Weights of a small image classifier: 17000 steps, batches of 128.
Rows from block 2 of a small image classifier, named by matrix and row number. Rows with one number belong to one neuron. Each number is 200 + 30 x the weight over its row's rms, rounded and kept within 0 to 999. All counts start at 0.
After each neuron's rows are labels from the 100 images, of 14976, where the neuron reaches its highest value: "responds to" is what is common among them. Only what is clearly more common there than usual is listed. The data: retinal OCT scans (Kermany 2017). In brackets: how many of the 100.
# fc1: MLP up (model.blocks.2.mlp.fc1.weight, 768x384), inputs 77-153
# fc2: MLP down (model.blocks.2.mlp.fc2.weight, 384x768, transposed), outputs 77-153

fc1.254,148,247,221,137,212,213,207,172,195,184,184,144,182,230,215,207,183,185,193,271,176,97,243,186,215,224,152,158,200,210,242,208,239,197,239,207,162,213,206,224,183,186,210,204,235,211,191,254,228,188,217,181,212,247,185,182,186,159,221,197,212,207,198,196,207,191,249,212,181,128,222,189,240,206,218,195,207
fc2.254,203,178,162,233,172,184,256,259,202,197,142,234,247,179,211,174,233,244,229,144,227,182,179,178,214,205,242,233,238,202,239,217,174,247,170,184,229,167,210,183,202,219,168,219,156,180,205,211,219,212,182,232,183,188,200,166,179,197,188,228,201,218,200,229,180,185,137,231,179,194,212,267,145,177,191,182,193
responds to: finding: normal (94)

fc1.196,144,241,213,150,222,209,194,182,195,201,196,173,166,211,227,227,206,195,193,258,183,72,240,185,205,233,151,164,210,190,230,221,241,220,224,168,188,191,226,231,188,195,212,195,222,226,193,263,200,195,215,182,211,247,181,193,187,199,239,198,194,208,201,203,209,201,267,218,195,136,213,179,204,216,206,202,206
fc2.196,191,195,184,204,167,202,249,244,207,204,143,219,245,161,200,156,227,210,211,163,196,163,184,178,216,210,238,209,192,241,233,235,199,247,200,206,186,187,220,176,180,235,182,251,181,184,219,174,226,225,212,219,210,171,189,163,142,206,199,200,171,242,194,218,192,178,162,216,191,181,212,277,196,185,198,201,224
responds to: finding: normal (94)

fc1.383,151,253,228,133,188,220,177,176,195,198,213,151,169,218,190,216,184,176,184,245,180,109,252,193,210,221,150,162,176,210,247,198,231,180,262,224,143,220,191,235,173,174,226,211,230,217,183,258,216,159,234,171,211,229,176,205,185,179,224,182,214,193,190,181,222,205,240,175,193,160,224,202,259,219,214,199,210
fc2.383,200,176,170,226,170,185,253,255,199,204,153,230,235,179,207,175,226,236,222,153,217,176,172,186,211,214,236,227,228,206,228,232,189,249,160,175,237,164,224,184,198,243,159,224,155,175,209,212,224,226,172,242,192,178,194,164,180,202,192,237,194,220,212,234,176,190,152,237,194,184,205,262,154,186,190,175,198
responds to: finding: normal (94)

fc1.561,146,236,227,135,211,200,209,184,206,225,203,148,177,221,197,223,194,181,207,277,181,95,244,208,201,231,140,151,181,201,221,219,241,205,226,203,165,186,212,224,188,198,207,211,230,207,191,259,221,200,229,165,213,239,178,197,186,198,230,193,216,199,183,199,228,210,253,211,193,134,211,193,237,224,209,199,219
fc2.561,199,175,168,229,167,200,244,259,199,196,136,220,240,179,204,157,229,218,215,153,216,184,174,174,216,203,254,227,218,209,244,214,179,248,174,187,215,182,218,193,196,221,185,240,176,174,204,202,220,222,192,243,189,179,196,168,173,202,187,230,187,230,205,216,184,174,143,220,174,192,216,275,171,189,185,193,192
responds to: finding: normal (94)

fc1.14,143,230,220,123,204,198,198,177,213,213,210,148,183,208,206,222,186,178,181,271,176,95,246,201,212,235,143,154,177,202,230,221,243,210,240,198,154,194,214,223,197,197,216,219,216,204,188,259,214,191,228,183,208,241,181,200,191,185,237,182,211,218,184,200,232,222,266,199,203,138,216,186,231,228,211,198,207
fc2.14,201,169,162,236,164,198,246,256,198,193,146,224,236,177,208,169,230,231,220,147,222,178,180,177,212,212,252,227,217,212,233,210,184,242,162,176,221,181,216,189,200,229,177,240,168,172,200,212,213,219,183,237,191,192,203,166,172,203,189,225,199,228,201,223,166,176,140,222,177,192,222,277,163,186,186,185,197
responds to: finding: normal (90)

fc1.640,214,209,232,231,206,236,203,178,191,179,206,208,258,190,208,173,219,188,188,235,162,261,193,173,203,133,200,222,198,163,192,197,195,194,198,202,178,228,166,173,227,216,177,212,216,184,263,127,207,219,202,219,206,159,192,211,257,195,183,180,190,243,223,204,200,205,221,212,181,229,177,183,205,201,187,229,155
fc2.640,191,219,198,178,178,208,188,169,186,185,224,222,156,238,210,193,194,200,219,185,231,149,153,208,198,180,215,187,208,200,166,185,197,181,208,244,172,277,222,261,156,164,248,157,177,204,203,222,177,211,147,162,215,165,209,214,190,186,208,261,193,188,165,157,158,199,189,182,192,250,216,180,207,156,246,217,231
responds to: finding: choroidal neovascularization (98)

fc1.352,180,243,175,170,230,174,144,204,188,168,240,154,224,208,216,168,215,227,184,230,174,231,179,215,210,226,173,220,226,197,158,196,295,206,236,190,242,166,224,175,207,188,213,195,198,275,225,144,234,243,205,236,212,220,212,228,204,134,213,219,185,192,194,204,196,225,215,194,213,186,155,159,173,204,220,173,157
fc2.352,204,224,265,187,204,235,175,200,173,191,248,156,131,193,177,221,172,132,147,239,180,210,227,217,210,195,182,161,129,202,185,190,210,166,219,203,148,247,191,242,183,199,233,195,203,228,191,211,198,208,193,189,220,214,214,214,181,241,214,202,198,258,172,186,244,214,244,187,211,219,209,180,263,217,229,280,231
responds to: finding: choroidal neovascularization (99)

fc1.455,163,240,219,160,216,181,224,180,195,203,184,170,164,197,202,224,195,190,214,274,196,95,215,189,206,243,141,166,209,210,222,227,238,226,212,156,182,172,224,243,178,199,201,213,219,210,189,270,210,189,187,174,199,241,169,166,188,212,231,203,208,201,188,224,206,209,263,203,181,120,235,187,216,219,202,176,215
fc2.455,218,181,185,233,183,185,226,261,200,196,154,214,258,165,196,180,232,223,206,143,226,168,207,178,211,206,264,199,188,240,231,213,196,243,191,188,199,172,214,174,200,219,194,235,153,186,229,191,202,220,225,224,200,193,211,184,139,207,188,191,205,226,208,194,210,189,164,219,196,184,208,288,183,206,184,204,208
responds to: finding: normal (94)

fc1.653,195,192,207,204,206,230,194,216,194,177,202,177,252,205,216,179,215,194,194,207,160,263,220,190,196,200,219,202,194,182,191,197,235,179,188,149,192,185,155,206,209,192,222,194,189,197,217,122,222,248,234,224,233,205,189,189,228,172,172,180,223,220,205,196,215,193,182,210,176,197,165,208,215,198,202,232,144
fc2.653,175,233,228,180,214,244,198,193,156,158,231,210,162,246,194,201,201,179,213,220,185,119,182,194,208,185,177,191,199,207,163,209,192,184,226,243,156,302,201,235,175,170,233,167,203,229,189,214,179,220,179,154,236,181,178,195,160,186,224,235,231,202,181,174,180,194,234,186,181,225,209,153,235,188,248,252,213
responds to: finding: choroidal neovascularization (97)

fc1.188,152,228,209,145,228,202,197,185,205,215,213,147,179,211,199,226,183,175,195,279,172,92,238,203,212,238,139,157,189,203,209,227,261,210,223,196,167,202,216,223,200,187,215,205,228,207,200,269,222,210,223,183,212,241,191,195,190,180,233,189,207,208,188,196,206,208,266,211,201,125,208,171,212,225,212,194,200
fc2.188,204,170,169,237,162,193,252,257,202,200,139,208,236,171,215,158,230,229,215,159,221,178,191,176,215,208,253,216,207,219,253,209,172,230,169,188,197,187,209,199,191,225,186,249,166,166,200,195,204,208,192,240,195,188,196,167,158,199,182,222,196,228,213,213,190,175,135,219,173,190,223,284,173,199,180,194,196
responds to: finding: normal (94)

fc1.478,160,238,239,149,195,228,192,186,197,200,192,146,168,215,195,238,191,174,179,255,183,95,243,183,208,222,149,151,175,199,231,232,224,195,249,209,135,227,200,227,186,188,221,217,227,218,185,267,201,178,221,184,211,231,178,191,188,198,238,182,222,225,197,189,240,205,248,197,195,160,230,201,262,220,216,221,212
fc2.478,191,180,161,207,180,174,243,245,189,187,141,207,237,177,206,172,229,233,215,173,202,187,173,177,220,214,231,226,234,204,225,234,209,248,154,180,243,169,235,186,202,240,169,228,172,184,207,196,250,231,178,234,204,196,195,167,180,210,192,231,191,209,182,233,166,172,161,226,189,183,205,262,156,174,199,179,191
responds to: finding: normal (95)

fc1.299,232,199,185,234,199,240,226,192,217,209,218,206,204,204,221,213,206,196,201,239,198,116,244,188,208,165,177,172,222,77,193,225,191,191,200,218,211,230,170,193,191,213,198,231,231,230,234,216,181,201,222,159,178,181,195,175,282,219,212,154,187,222,240,185,185,215,207,213,177,177,200,224,193,204,161,175,198
fc2.299,202,213,218,180,234,214,203,198,189,197,193,193,196,228,190,215,188,187,207,225,185,230,199,179,194,205,181,189,216,0,199,180,215,188,195,226,180,214,176,209,211,170,191,230,190,235,182,243,187,200,211,178,200,220,172,201,457,203,214,164,221,192,185,176,192,213,236,192,188,185,227,208,195,205,189,198,190
responds to: finding: normal (100)

fc1.587,152,232,206,136,211,188,202,191,209,211,217,152,185,204,199,232,179,190,195,285,187,91,230,214,199,236,156,155,189,195,202,218,254,207,228,191,164,193,210,227,206,193,221,202,215,212,190,259,212,214,225,179,208,237,196,197,195,178,238,207,199,214,186,201,209,221,278,206,202,125,212,186,211,204,208,209,215
fc2.587,209,177,183,239,165,198,242,254,201,193,144,217,241,167,205,175,228,218,210,149,216,164,196,179,210,197,252,221,210,241,245,207,180,239,178,192,196,183,214,180,202,237,182,239,171,166,199,208,215,214,198,240,185,184,191,168,139,207,181,225,208,237,205,223,206,180,136,221,186,190,219,277,182,196,188,202,200
responds to: finding: normal (95)

fc1.92,153,242,211,149,214,182,201,186,189,200,170,159,173,221,201,227,205,185,196,261,187,78,228,184,211,237,123,164,207,203,226,234,235,210,231,185,190,182,228,212,189,184,202,215,226,220,193,258,226,200,206,184,209,234,163,179,169,190,244,193,203,193,201,211,217,200,251,216,184,132,227,170,225,223,210,188,202
fc2.92,196,167,170,214,171,181,247,253,196,199,145,202,251,173,207,154,229,230,208,165,215,189,180,172,209,220,247,213,209,182,236,219,193,256,192,179,208,178,219,185,187,220,193,243,167,185,218,200,213,216,206,249,196,199,219,166,197,187,192,230,184,233,186,205,204,184,157,229,190,190,215,282,158,181,181,177,198
responds to: finding: normal (92)

fc1.650,199,228,209,222,204,233,244,167,197,195,170,195,186,182,204,225,210,173,183,246,212,78,219,176,190,210,137,209,199,191,225,288,194,166,175,188,204,186,208,194,203,232,186,194,248,224,198,277,185,167,174,221,183,188,184,147,177,242,246,190,175,240,241,218,195,179,236,228,181,176,227,183,180,214,178,188,207
fc2.650,180,204,185,199,213,215,207,239,186,179,132,195,230,167,199,116,239,211,220,208,175,235,209,143,248,231,215,238,191,162,216,227,239,242,230,188,212,215,215,176,187,200,207,198,176,203,250,160,210,224,207,230,193,123,187,200,221,188,220,231,177,223,194,187,217,177,222,224,188,210,188,244,198,188,210,228,200
responds to: finding: normal (98)

fc1.605,187,240,220,239,236,204,216,170,189,210,180,202,204,200,219,225,220,193,223,268,165,100,175,174,188,201,132,212,240,200,227,252,202,196,195,184,176,196,199,167,215,232,153,194,258,235,232,227,179,178,214,190,157,194,186,165,179,199,256,170,168,223,201,211,211,219,249,198,200,166,215,146,205,225,166,165,188
fc2.605,192,188,160,207,191,211,204,207,196,199,166,200,228,197,191,151,222,200,194,218,183,236,164,163,218,218,201,190,198,0,219,205,197,203,220,187,204,224,212,193,184,177,193,184,219,181,234,200,227,196,191,223,209,166,197,167,391,197,203,226,175,204,213,203,192,187,173,193,178,215,189,224,211,190,211,192,153
responds to: finding: normal (96)

fc1.384,204,202,216,230,217,214,220,202,178,159,189,212,303,184,229,187,239,195,213,226,154,239,196,149,220,173,186,219,205,175,192,232,211,206,193,155,188,190,193,161,226,241,166,218,194,209,254,162,189,239,213,230,201,160,196,179,238,192,195,181,208,233,227,199,213,190,205,230,177,176,194,191,180,182,200,220,178
fc2.384,182,226,220,177,163,217,228,174,192,199,227,260,169,223,200,206,188,176,219,192,234,102,181,230,173,179,202,173,204,170,168,213,166,181,228,217,171,248,202,256,158,182,254,187,207,182,192,278,164,217,162,145,215,170,213,199,178,166,194,209,226,198,177,164,164,218,209,169,199,264,220,167,220,161,202,211,209
responds to: finding: choroidal neovascularization (97)

fc1.765,147,229,216,130,215,194,193,187,221,220,207,145,183,207,199,223,186,178,205,274,173,99,236,203,210,231,144,156,185,204,216,220,240,217,233,207,163,196,212,219,195,190,216,211,231,205,191,252,212,205,238,176,212,234,176,203,184,187,235,186,214,213,181,194,226,213,261,206,192,132,214,189,234,221,209,198,206
fc2.765,200,174,165,232,165,198,244,253,199,200,146,220,237,178,219,160,231,227,226,153,215,187,181,179,218,208,250,227,213,212,252,212,183,240,168,184,214,191,216,192,195,218,178,238,176,169,204,211,207,211,182,240,188,189,189,163,175,202,184,221,192,230,208,217,175,180,139,232,186,195,221,278,164,183,185,185,194
responds to: finding: normal (90)