A small image classifier, trained from scratch.
Model: 14.3M parameters, 40-pixel images, arch vit, layers 12, width 384.
Training: adamw at rate 0.0012, batches of 128, held-out accuracy 81%.
Rows from block 5 of a small image classifier, named by matrix and row number. Rows with one number belong to one neuron. Each number is 500 + 50 x the weight over its row's rms, rounded and kept within 0 to 999. All counts start at 0. Numbers have three digits each.
After each neuron's rows are labels from the 100 images, of 14976, where the neuron reaches its highest value: "strongest on" is what is common among them. Only what is clearly more common there than usual is listed. The data: retinal OCT scans (Kermany 2017). In brackets: how many of the 100.
# fc1: MLP up (model.blocks.5.mlp.fc1.weight, 768x384), inputs 320-383
# fc2: MLP down (model.blocks.5.mlp.fc2.weight, 384x768, transposed), outputs 320-383

fc1.663:590483561465542516482446503518491489464472615512507470436415463612485567486422472460510475529593445367435564447489583464586534502467519413466402499549475498423612556472508539519560488508548488
fc2.663:550545522484497527492509503479497467492525474508521469495502526497530501485534468525471515519518514474479511496498528479483506534505535487502526503474529477477498513490479492486469488499521519
strongest on: finding: choroidal neovascularization (99)

fc1.129:502444547488561550489475521383454555510487563493455444557419481556552577514500543503457551547516475466462533428461587475461513479554548542460555555507522525486625521578598469485489433474454502
fc2.129:492537528491456509468512467518498483502509497514517474443493505491475496495522504484458467514502488476493523480504508518476510487484508510513497508526510507491535507493509500504480520491520544
strongest on: finding: choroidal neovascularization (99)

fc1.312:524442453430547516439451587509503572526608556463443506569489543525520449435457540442530520515465534478465449434534435463522506529473468542442434476474504515464487491493563558549453413441558518
fc2.312:466525455489448456506564475516549301529363377640505447475442523471430516473534553559506465516490499485532551437525507462458517512547493466597464540480473440479493485441437587481493524508537517
strongest on: finding: choroidal neovascularization (99)

fc1.725:500551546498559504663556633492473505453500493533576586539470524596573504460437518543500523434447553532474497490560480576543506556453442484450531549410569552516627606470531552475536474507484415
fc2.725:498491463480472504502514499517523498495493475520489518493509513514456504490499463495490511507505529472505535472491478476496517501494517507522511520527523491474503511471524483499520514504538526
strongest on: finding: choroidal neovascularization (99)

fc1.612:511435483530438485522527436538435491483450481506483456534498504457524513461506468508540485383506482445501503476483481445524461514580529538546517532471462516488492431579565539565552498562423533
fc2.612:518425419489506458476458509547561558468515439456498588520476514501411504580532602524502542606450576605446498467501468551489437502438502556475542454534497532567534514472546404447418409468581524
strongest on: finding: choroidal neovascularization (80)

fc1.348:353421536510484599587502532547432503544437481537478522479504431641525465534503503463528474467516375505474520500505542466512448537451449454383457483478492525465471633474525429515500470422502488
fc2.348:492514489474450524497515521545524467502516471490483497472488500501470520516493511483515508500507528512465506489488477470492505528501505462490502515490522502461484503473493446498514492499507526
strongest on: finding: choroidal neovascularization (99)

fc1.58:518540430435689489431506466540467561479553507448436498509525457534467527489458417523488430491462575495524455586447472515496468539471472524515488482496517516499478440549505446485511422465481434
fc2.58:505451464498274451528509495489515383546460499543575474561482470469483532481529513459527447530485538536539457499523485484556502511485551476525476547546459456541521505501506657567492576481486481
strongest on: finding: choroidal neovascularization (100)

fc1.657:489459508517355531492487533476529565457438494507532466508471508454524474514526523502540524505462491493520500546458549526480489384542493484469559505506529508488490513421490558505489485484514554
fc2.657:503528494514389481466496474547494544529593488472458533531496514527452555501452461513462454529513512496455520492523516485528502668442506535500519455524552518536485482479538526530451469446530471
strongest on: finding: normal (99)

fc1.186:493491518448446494545446493433463455535547552487521563594579551453563480479509512486486447543516595495479539547550460526464528503542483528507535444529489453447454478516494547540475504511469434
fc2.186:554531431495423451515528463547537588494474451541464510407416473503397436494501495604495519512572528486561540560520453576519488434504490474515477616499557587563460567454459539410518511453571472
strongest on: finding: choroidal neovascularization (67)

fc1.427:584542530546574403439447588497432518452564555547519520411431508504496473498513582530532554579491475520501496482534458507528518470408434479511560505542461533519581490559538429483506585504490432
fc2.427:512507482491499528520480496504495485538506491509495498473491516521479499489498507503504497489499524495483527502502523504504533525501492520472496495500535515441481511475503472522482495506501534
strongest on: finding: choroidal neovascularization (99)

fc1.67:460472514545409414523576473441546477490452439488437405511412465479450477480543518478494538522500418449478479530433496520519486458478491449565486565477478493552462457510449602521516496514481481
fc2.67:490493495508393468457497473585505476525598516473482521554579500526477513464490474562484431516551529506489498508547490530554545691458481507518525501484499561473517446519483517573474506512547513
strongest on: finding: normal (97)

fc1.655:473407466481467607594560540460526498453499474500529567484418534626506476537476559446494567581460535518509519492531507476540481492388525543488430522539550637453523510484435452490539425523444521
fc2.655:543517496470415508525528531478519443490480488498492483494495512497487537503512473510485487501494531517464515498509500486482508545534516516513507500514534479442504494463510507488509491520504497
strongest on: finding: choroidal neovascularization (99)

fc1.217:530551425457712454396518464527470556463562519454458468540516468521489501467458423552541437445465546456530473556487457464508480527498467521490504494463510505547483481559504431484491433431469466
fc2.217:505445443504294496490520532475503383558470476519506456537504455487481491533540504452546460509506530517558434522505545464548468495508522496546500532541450469506491510470465673548517586528504523
strongest on: finding: choroidal neovascularization (98)

fc1.439:489407581541602515576481491436527621436475419462437555478466468606425481499472575487529499521586476522438443463525517549510454490429571451478496523520492562462463549455439426553494451550566511
fc2.439:494626501467395546538479529489446501515479475470481510453477502480476509509506491492436594499523452470460606487507532530522548555443459470463517494498573537410457514423613520403484466529374482
strongest on: finding: choroidal neovascularization (85)

fc1.630:450520553496551435504507541402546565563477513610565491478536531477479506556574496518582510540397410492601547500489461490538470503538531490529491544453550603583481519492464536488415556452521549
fc2.630:544582573525544560530524462542611372507451476431508592611536473485487533550491538460457565534474447537505491538545531516424539650405470519529590475577464457468531545529435572488566482572463445
strongest on: finding: choroidal neovascularization (73)

fc1.0:443538516556431406458517368571505503492578497484513489532616593347539500459508520585504471537474486490524463541459476492457541562498472566471539473447434431546474364490446477512513479534526551
fc2.0:521472482546491434518474468523513504511431457524506507496434472565432463448494559565518526505582507540538476545501474574496508413527520481548523547494498540562469514490472546499499533505532454
strongest on: finding: choroidal neovascularization (93)

fc1.596:495490558471326493518422480513422502407418519541577567533563516425584481558417516451510491472449495481481496518530526545460539456495465500431530423529533507554509472486500625476496416567515476
fc2.596:491540534506435513447561508534573631535613495528486473494456505500425530511560492517485501561523527511438540482462497509514519607518519529541540482488542430524475485470529530506510462435506520
strongest on: finding: normal (100)

fc1.472:516523584493486577594490493556469488474482418526442578505494485499548544514473522544389566478514540443477568459502462456532519472453534491459508596498619572474529567438534406522486470497385523
fc2.472:530532537482466480496503506490511483508492461525471486461485534497508539480501501494478509525512514494478506472483512484515512526520468490488530494487515517481495491506522446499495497499522501
strongest on: finding: choroidal neovascularization (98)

fc1.562:494461545495584496580454561503473556581537480486566531535471507593468522498527520451503492422393475521555531521549507516445521477518518461456532509533500494449518539537538527504478533461458416
fc2.562:495518518457400454541509441506495463556525447514435458568499509473482565468498508520454434510506512487455523457476470467475435585475473519537462459577481509420499454513538555542493572550515472
strongest on: finding: choroidal neovascularization (99)

fc1.713:462531490475484541433528392499459504427453624516474467478582477529553524488485485538493481393408501475585515539495473484512558435563399513539464416504466519551391420493480491466471531431498472
fc2.713:507472514461544533508411506523583434489536512486510447505453491429394461489520477414533576467583522501445473460438548543522466618534546488502462501462482486547536511438529494560466553562603444
strongest on: finding: choroidal neovascularization (98)

fc1.254:573423477536596509495576460469419507470501535571525588504472412579526495524410492510501496443457547429567493548528587490530532383476498450551478562509461576502483466522483454493568521510470447
fc2.254:535458509487432506562514496508502365491443545483483517455478485467468529531527531469494490501525489495509476488523561487504522559480496494512499473511513459490541512457523532487505544517561508
strongest on: finding: choroidal neovascularization (100)

fc1.30:446583471541429417469455451558491495540584488443558468469534541306522537480519482552509477504509423544522522511501465465494508546501459601547556492463445438585467368491438446481476522493503580
fc2.30:473443496533491463503483466530507509496446479534495543486443469534473450449485556562515511490560516491528469566482457573503490416536508487493518550458511533547485528500479535503525505541517443
strongest on: finding: choroidal neovascularization (97)

fc1.18:482548486398585469464481484586467603519572509462441507486479487562444525511510428591455437499510565509514427530482523501502526532481513464489467496460527584468475491460491440536488477492493549
fc2.18:513512477489281401514553422481489388562516497562511497574498478415539560474468486490506457463517481540507468485432431455562556588435500489529414537617395498507539440520556688537451524505485497
strongest on: finding: choroidal neovascularization (97)

fc1.284:503558456426648481507489485549437610474555542461441488506519451580463487512527424532480446452491532477521465543476468524509484528516534475471482486512513537442491491501522461512493448475486500
fc2.284:522512433483249466504553486497536325570479483560517449543479384497510520485502475496477475457529549481545466447469469471571521558491523520543437515599464510468528486467556615527525578528451469
strongest on: finding: choroidal neovascularization (99)

fc1.674:460488518534549550497430534515549593502515489418550547505531517591485470531516498465464491514479507617463523403494486529597601481551567450514499483480614460470554557481510418502477480524525524
fc2.674:489551470499433488528534504483511394514407461519509443480523558487554505499495514461471504496478485521550497483470476459513459546450517464534500536551460556452495431522492523543519578530461520
strongest on: finding: choroidal neovascularization (97)

fc1.490:490585526544534542551427505479549521477472526450470519495508543493474501577569527455477503557520557436528420551512503504441557605416476525473558475510495558517453498515512459456480511628486469
fc2.490:560495411515514456501471569453513529494469357442444554565454459501441536502388469514538551557501596526501461523526468644549459488469551479531540564603452612510524557449553468470480496421493397
strongest on: finding: choroidal neovascularization (92)

fc1.564:481480482541366508489486469509538550490428456481537493470472511506510456543519520531524540510465467522476482473441520542511491391520557510487519508520525494520498526443489540481537514519523562
fc2.564:495499480524390488469500513535483554522601516507449542519556490512514543467485475476455478529527499494471497499538526521523511663465510530462507488524532505528519498490559536554488458432521425
strongest on: finding: normal (99)

fc1.540:503540491402616505526498509551479587465585477457430505483502500597474514504520449585532440486545553481495495475501538495541507499469531466486485493524526571400506533504476445526493456489529513
fc2.540:508552466476287408544528439473461386596524505550491502571490489444533569455505463508450449488560472514504506494477471480567540622437504470538421499585406530461494441527552676521454554486443489
strongest on: finding: choroidal neovascularization (96)

fc1.109:445552461487444457472522408532494442533503492514570454499609624331542522435499484519517431526517475496529482538459455453497533572493460566510498496517456490550484386525430490518521559511521520
fc2.109:481463525534483449464488476547517552512477477496503561462437486535438474450516544585484527509562512515530486540496470581491493451536515513531527512460506504544470503540477507483519517528548483
strongest on: finding: choroidal neovascularization (91)

fc1.145:490453540521390560443446595512469393526663544477573603487574578393491527479483539488555515480498542573501495594457486551460527506519459486472492432494440372568510467516472477457521409596520502
fc2.145:575556499473381471480505502510540556539457419494496472444448427541359456577519517599477529581538543488496505530513438558495515414562507542572588542513506637489415561448531494417552508476560567
strongest on: finding: normal (88)

fc1.467:466570560479535560628507512486434477494517526489551519603486516560519497592508465474480557470466469454479590499496455504529566454543492564441523526540500569437549601529580555433484480377509359
fc2.467:524559487468427503492524483503502453497522473485478513434484533522446526472495481496498485482502490501449485497463484489496538565490489503514511487525471520460478498479471534549493522550496543
strongest on: finding: choroidal neovascularization (99)

fc1.87:489422506552615489603420484481518624414463423440500565450454491575445447512436542515529520546575477531487510454565516559483534465462505464467498507559526618483486548430489367514464479531544535
fc2.87:507543547475454555492474502486526479497506486475478551463476540485449535480508494513499533519500531494449537470470484528508504542461425487460488446486492518448470521480527497493448445522448498
strongest on: finding: choroidal neovascularization (87)

fc1.21:456466509579509504509574511527418539532457532484560574478440436533447440579570645540545519475376510516561562470528506465480515502514513482440368472570526559630539614541520457499486458490400471
fc2.21:510515498469483499553523473496513477501526497495500476476486503502488465494516477503482477514507483498488538508518488458493512512487526478494504480516483491487515497519451486511496504493509511
strongest on: finding: choroidal neovascularization (99)

fc1.589:445523466492432465477496415546508492540533481465547485514560575334529540470488481543484466500506513522524496518512453468509576561502479544535499478478437464545494363517481457512501530523490522
fc2.589:476473503530482462505499485530538532505438497515481546492466465529431454452500569592517512515580509512529473547486479570502486461520522481514511575446490539559484516522462527504550506521527481
strongest on: finding: choroidal neovascularization (92)

fc1.627:451521504490440442496461466494454557487445496492504517459555472542485495588548529489527468499465500492484526478535527519458474404499485480492535441503490476533453497410522540506476469515457478
fc2.627:513509508525422524468562528548520571525639499486454484504504481497472527462509477499488514553520514476464520509491494502537510707478497521505512540498539502492534472517561493517501457450519493
strongest on: finding: normal (99)

fc1.358:516485618502497556557442503429480526436521507530431534565600521573477473472638540532491483541384577504455511490484509615522489557440398503351476567468577426568603594471493579470565478504546483
fc2.358:545550500411455536546498551507552443552554506474462448436433483508435510497486512513494496531525526543478533483465527450502528545489495540571523554523469558409446501456411459465474557494496518
strongest on: finding: choroidal neovascularization (98)

fc1.161:496555457405635478495510451538466527485527502523505477557518554411441525417515466577465428493465556479500526564492424477500528558444426461488496539473455479565515462572511418488502405467432455
fc2.161:482410586508321530508569514477599466457561514530477498495533497536511466505521488421568454492474540494441452511521503488503421575501551483524524496496494452526510565494491547596555511522567515
strongest on: finding: choroidal neovascularization (98)

fc1.539:502566456406682483533525429540470532451499514516539506541490520387517533419479493536484425475461566470508538564495455436510506542471416472490492545454466494584512456581517445490530399453435472
fc2.539:463421575497323546498547500482587450455528491503446500478545495530485472512515500426607460506515531530465450536489510486503416552498557481519539495517486452507449565466466555578552500556554511
strongest on: finding: choroidal neovascularization (98)

fc1.701:520454489482453454495540469468561525538517419482454423479438448521396501461527465482492481483518477504485441551436437489540506400460531508560484596512421508497417488468476579547501544482476499
fc2.701:533482501494417505494500474582508495459610536476503556582590572520534506474465448567476427491491511504487539522499531519445511651485502508488511491524525487472531487524467504562460482536543548
strongest on: finding: normal (94)

fc1.759:499444553569639527576468500462480591464466424415524539463433489555476437500471552492511546507530455529491510477528507519499518482460555509500516543537524581425481517474464425550501467526572534
fc2.759:481571553465396501514492473512515522521545493456445521465484477486437544505488475475486492556544508491427560481480497558514510608460479507490508456503534503420491507453548539482471456507502523
strongest on: finding: choroidal neovascularization (86)

fc1.280:455558479524414462439549398545495444496541508500532463538589616296504486441522432528534460507489533487501509515495460478484541590495460533541499499482442462583472357563472469504496522514501538
fc2.280:492480498545486440469472484537531543502468466504499532488434473520442488457511571581521508503562509498532471539491502581468487464523529493526540533441502503531461488508482525498532524545541483
strongest on: finding: choroidal neovascularization (94)

fc1.730:458539445492443451478472444551483467554531500514566468491516588370489563455511487513480455528486482545574510497530496457480525595509471551558506477495448471566502333534455456483493556503490519
fc2.730:471450537553504471515492449512530516438465507530473535489467464525485435456507523568522512481543497461503476550472469567477470435529531504493524549465508521537502533523440532496564524554516484
strongest on: finding: choroidal neovascularization (99)

fc1.686:529563476468664463433500483530481570480592529481456504488554434522467539521462424517522402457460537482526456581479486488494459528467501483492493469503530496461491484513489443503499436441466502
fc2.686:526463435501293460516550489462547354560437479511548441508519423527503487531524486475509407503502539518580433500514465479592479544471521491535454520574482478544502495488537638531522557461522499
strongest on: finding: choroidal neovascularization (99)

fc1.101:418537488531429459440473371522448449539516506466535476489562569358520525436489537538529449507501519478585536556488445454508564573542462497515513535489421444572450358541443513467481511546513526
fc2.101:476475531529485468489516477536505540454478493510460553506448466532432448459522536580505506490564518470490467522488471569467478447502527520499512538446526543573488502509496520486546495533531467
strongest on: finding: choroidal neovascularization (93)

fc1.146:517542449429646450466549436532479560475572519518481482578489493447425519457526461571462452488485564506533515575487445470537514563461468472479477514499475478548477450551538437485521441432470492
fc2.146:485450500508317521490561537497568521496557543541544450483566546477522484565544480348544431488470569494448499526514555430527453569528565513548486507515510440525477555479510555589529521470510543
strongest on: finding: choroidal neovascularization (99)

fc1.757:547513513533441418488534431498539524462504462458469429485466471472415472517502498466530497484548458486476474538443452473530499435485520518503504538504475513489444521488476545499530550534515468
fc2.757:500489476494403496433514468551481498506601538465444545562573530578506560496473467526451414503500509475470525463511526485501516627487477525499508454502546510479503465546511497562443478520522492
strongest on: finding: normal (98)

fc1.587:532479500541489468495578555457484520527414464528450426482406453446415459476531527552510561530571455454533449529447506500514510424476503485544512538455482502524473458533459552469509493473487509
fc2.587:490485495489419532492501428556465451462640537504475528554562540538516492501494465503472421474531536452501463486466483515508540594449510487486504476512493499462505456541482443517472467479567545
strongest on: finding: normal (82)

fc1.174:437540476518415442418490416533497454502572490490508521524513587362513490449506504550509459522530501512500540538476451495474567600509507581489494445439474434545521341506467453518478523505513527
fc2.174:534465496540486443501462475517527511493429456485477535498446447540428473467512558577496517487556516498536458547489473548511493425532498484518527552441492567559447525526463525507514495523533469
strongest on: finding: choroidal neovascularization (87)

fc1.448:487521463506415448498519425549491436553512475480536423540589566375545481436490465532495449456513478489519513558490498411499560581525463538550502514490392471563476347558395462500514544529477548
fc2.448:478483543528502496472467482525528546475486475521492579489428495501407487444497542579519487539540506541493472543510475608476470473512532510510538512456526507583492504495502516511510483525563479
strongest on: finding: choroidal neovascularization (95)

fc1.688:517433524541368519494503512503495547502435471452551493476485492486516475530495529517552521521458499470443456516463524495519516415504572497484539502481498542511478528444473569500509508510545526
fc2.688:493506501514395488491461460555469528544592534504464495507542485527506531493473479514445459519546469499502500495506499502533511668459505509502457495528550497525518483484535508558472469466493467
strongest on: finding: normal (100)

fc1.568:491562496578683466583488512531465581486438490505580548519465514514474539476499547583557542499487406557474558441518560505515542428483461468543494501501459519518511495541400445438426472496503511
fc2.568:514475537556413592554540526437498342475536600485448502535540498552595464537502484480517516474471398467479550498493482485462507554444462487428515483560485517377528524496455603465554521528451505
strongest on: finding: choroidal neovascularization (59); finding: drusen (41)

fc1.509:525537559492554521611481566466519470528471496542471495407422472597457517537526470458566567502529500369524525427508452415630499380404523520472504470499500526446427502516494508459500522460479512
fc2.509:537555486487462540523538518497516489532481489527484487484481529508474509510473472502477501505496529513460513497478505516488510470478475512536493486470511507473532490504491491489478483488518520
strongest on: finding: choroidal neovascularization (99)

fc1.305:477567461499390445454532427561520458549514481480534461504558664338532552428499471518499462521515528492513525546437443489470534587490497547505536482449432466531531389510485491517488524529521547
fc2.305:494463516555500442496446481535504537482455450509482555515454463531448458478490545597544551496555505525525460546498509557493496438510505516524535541442501520557473504528452527497511504542502461
strongest on: finding: choroidal neovascularization (83)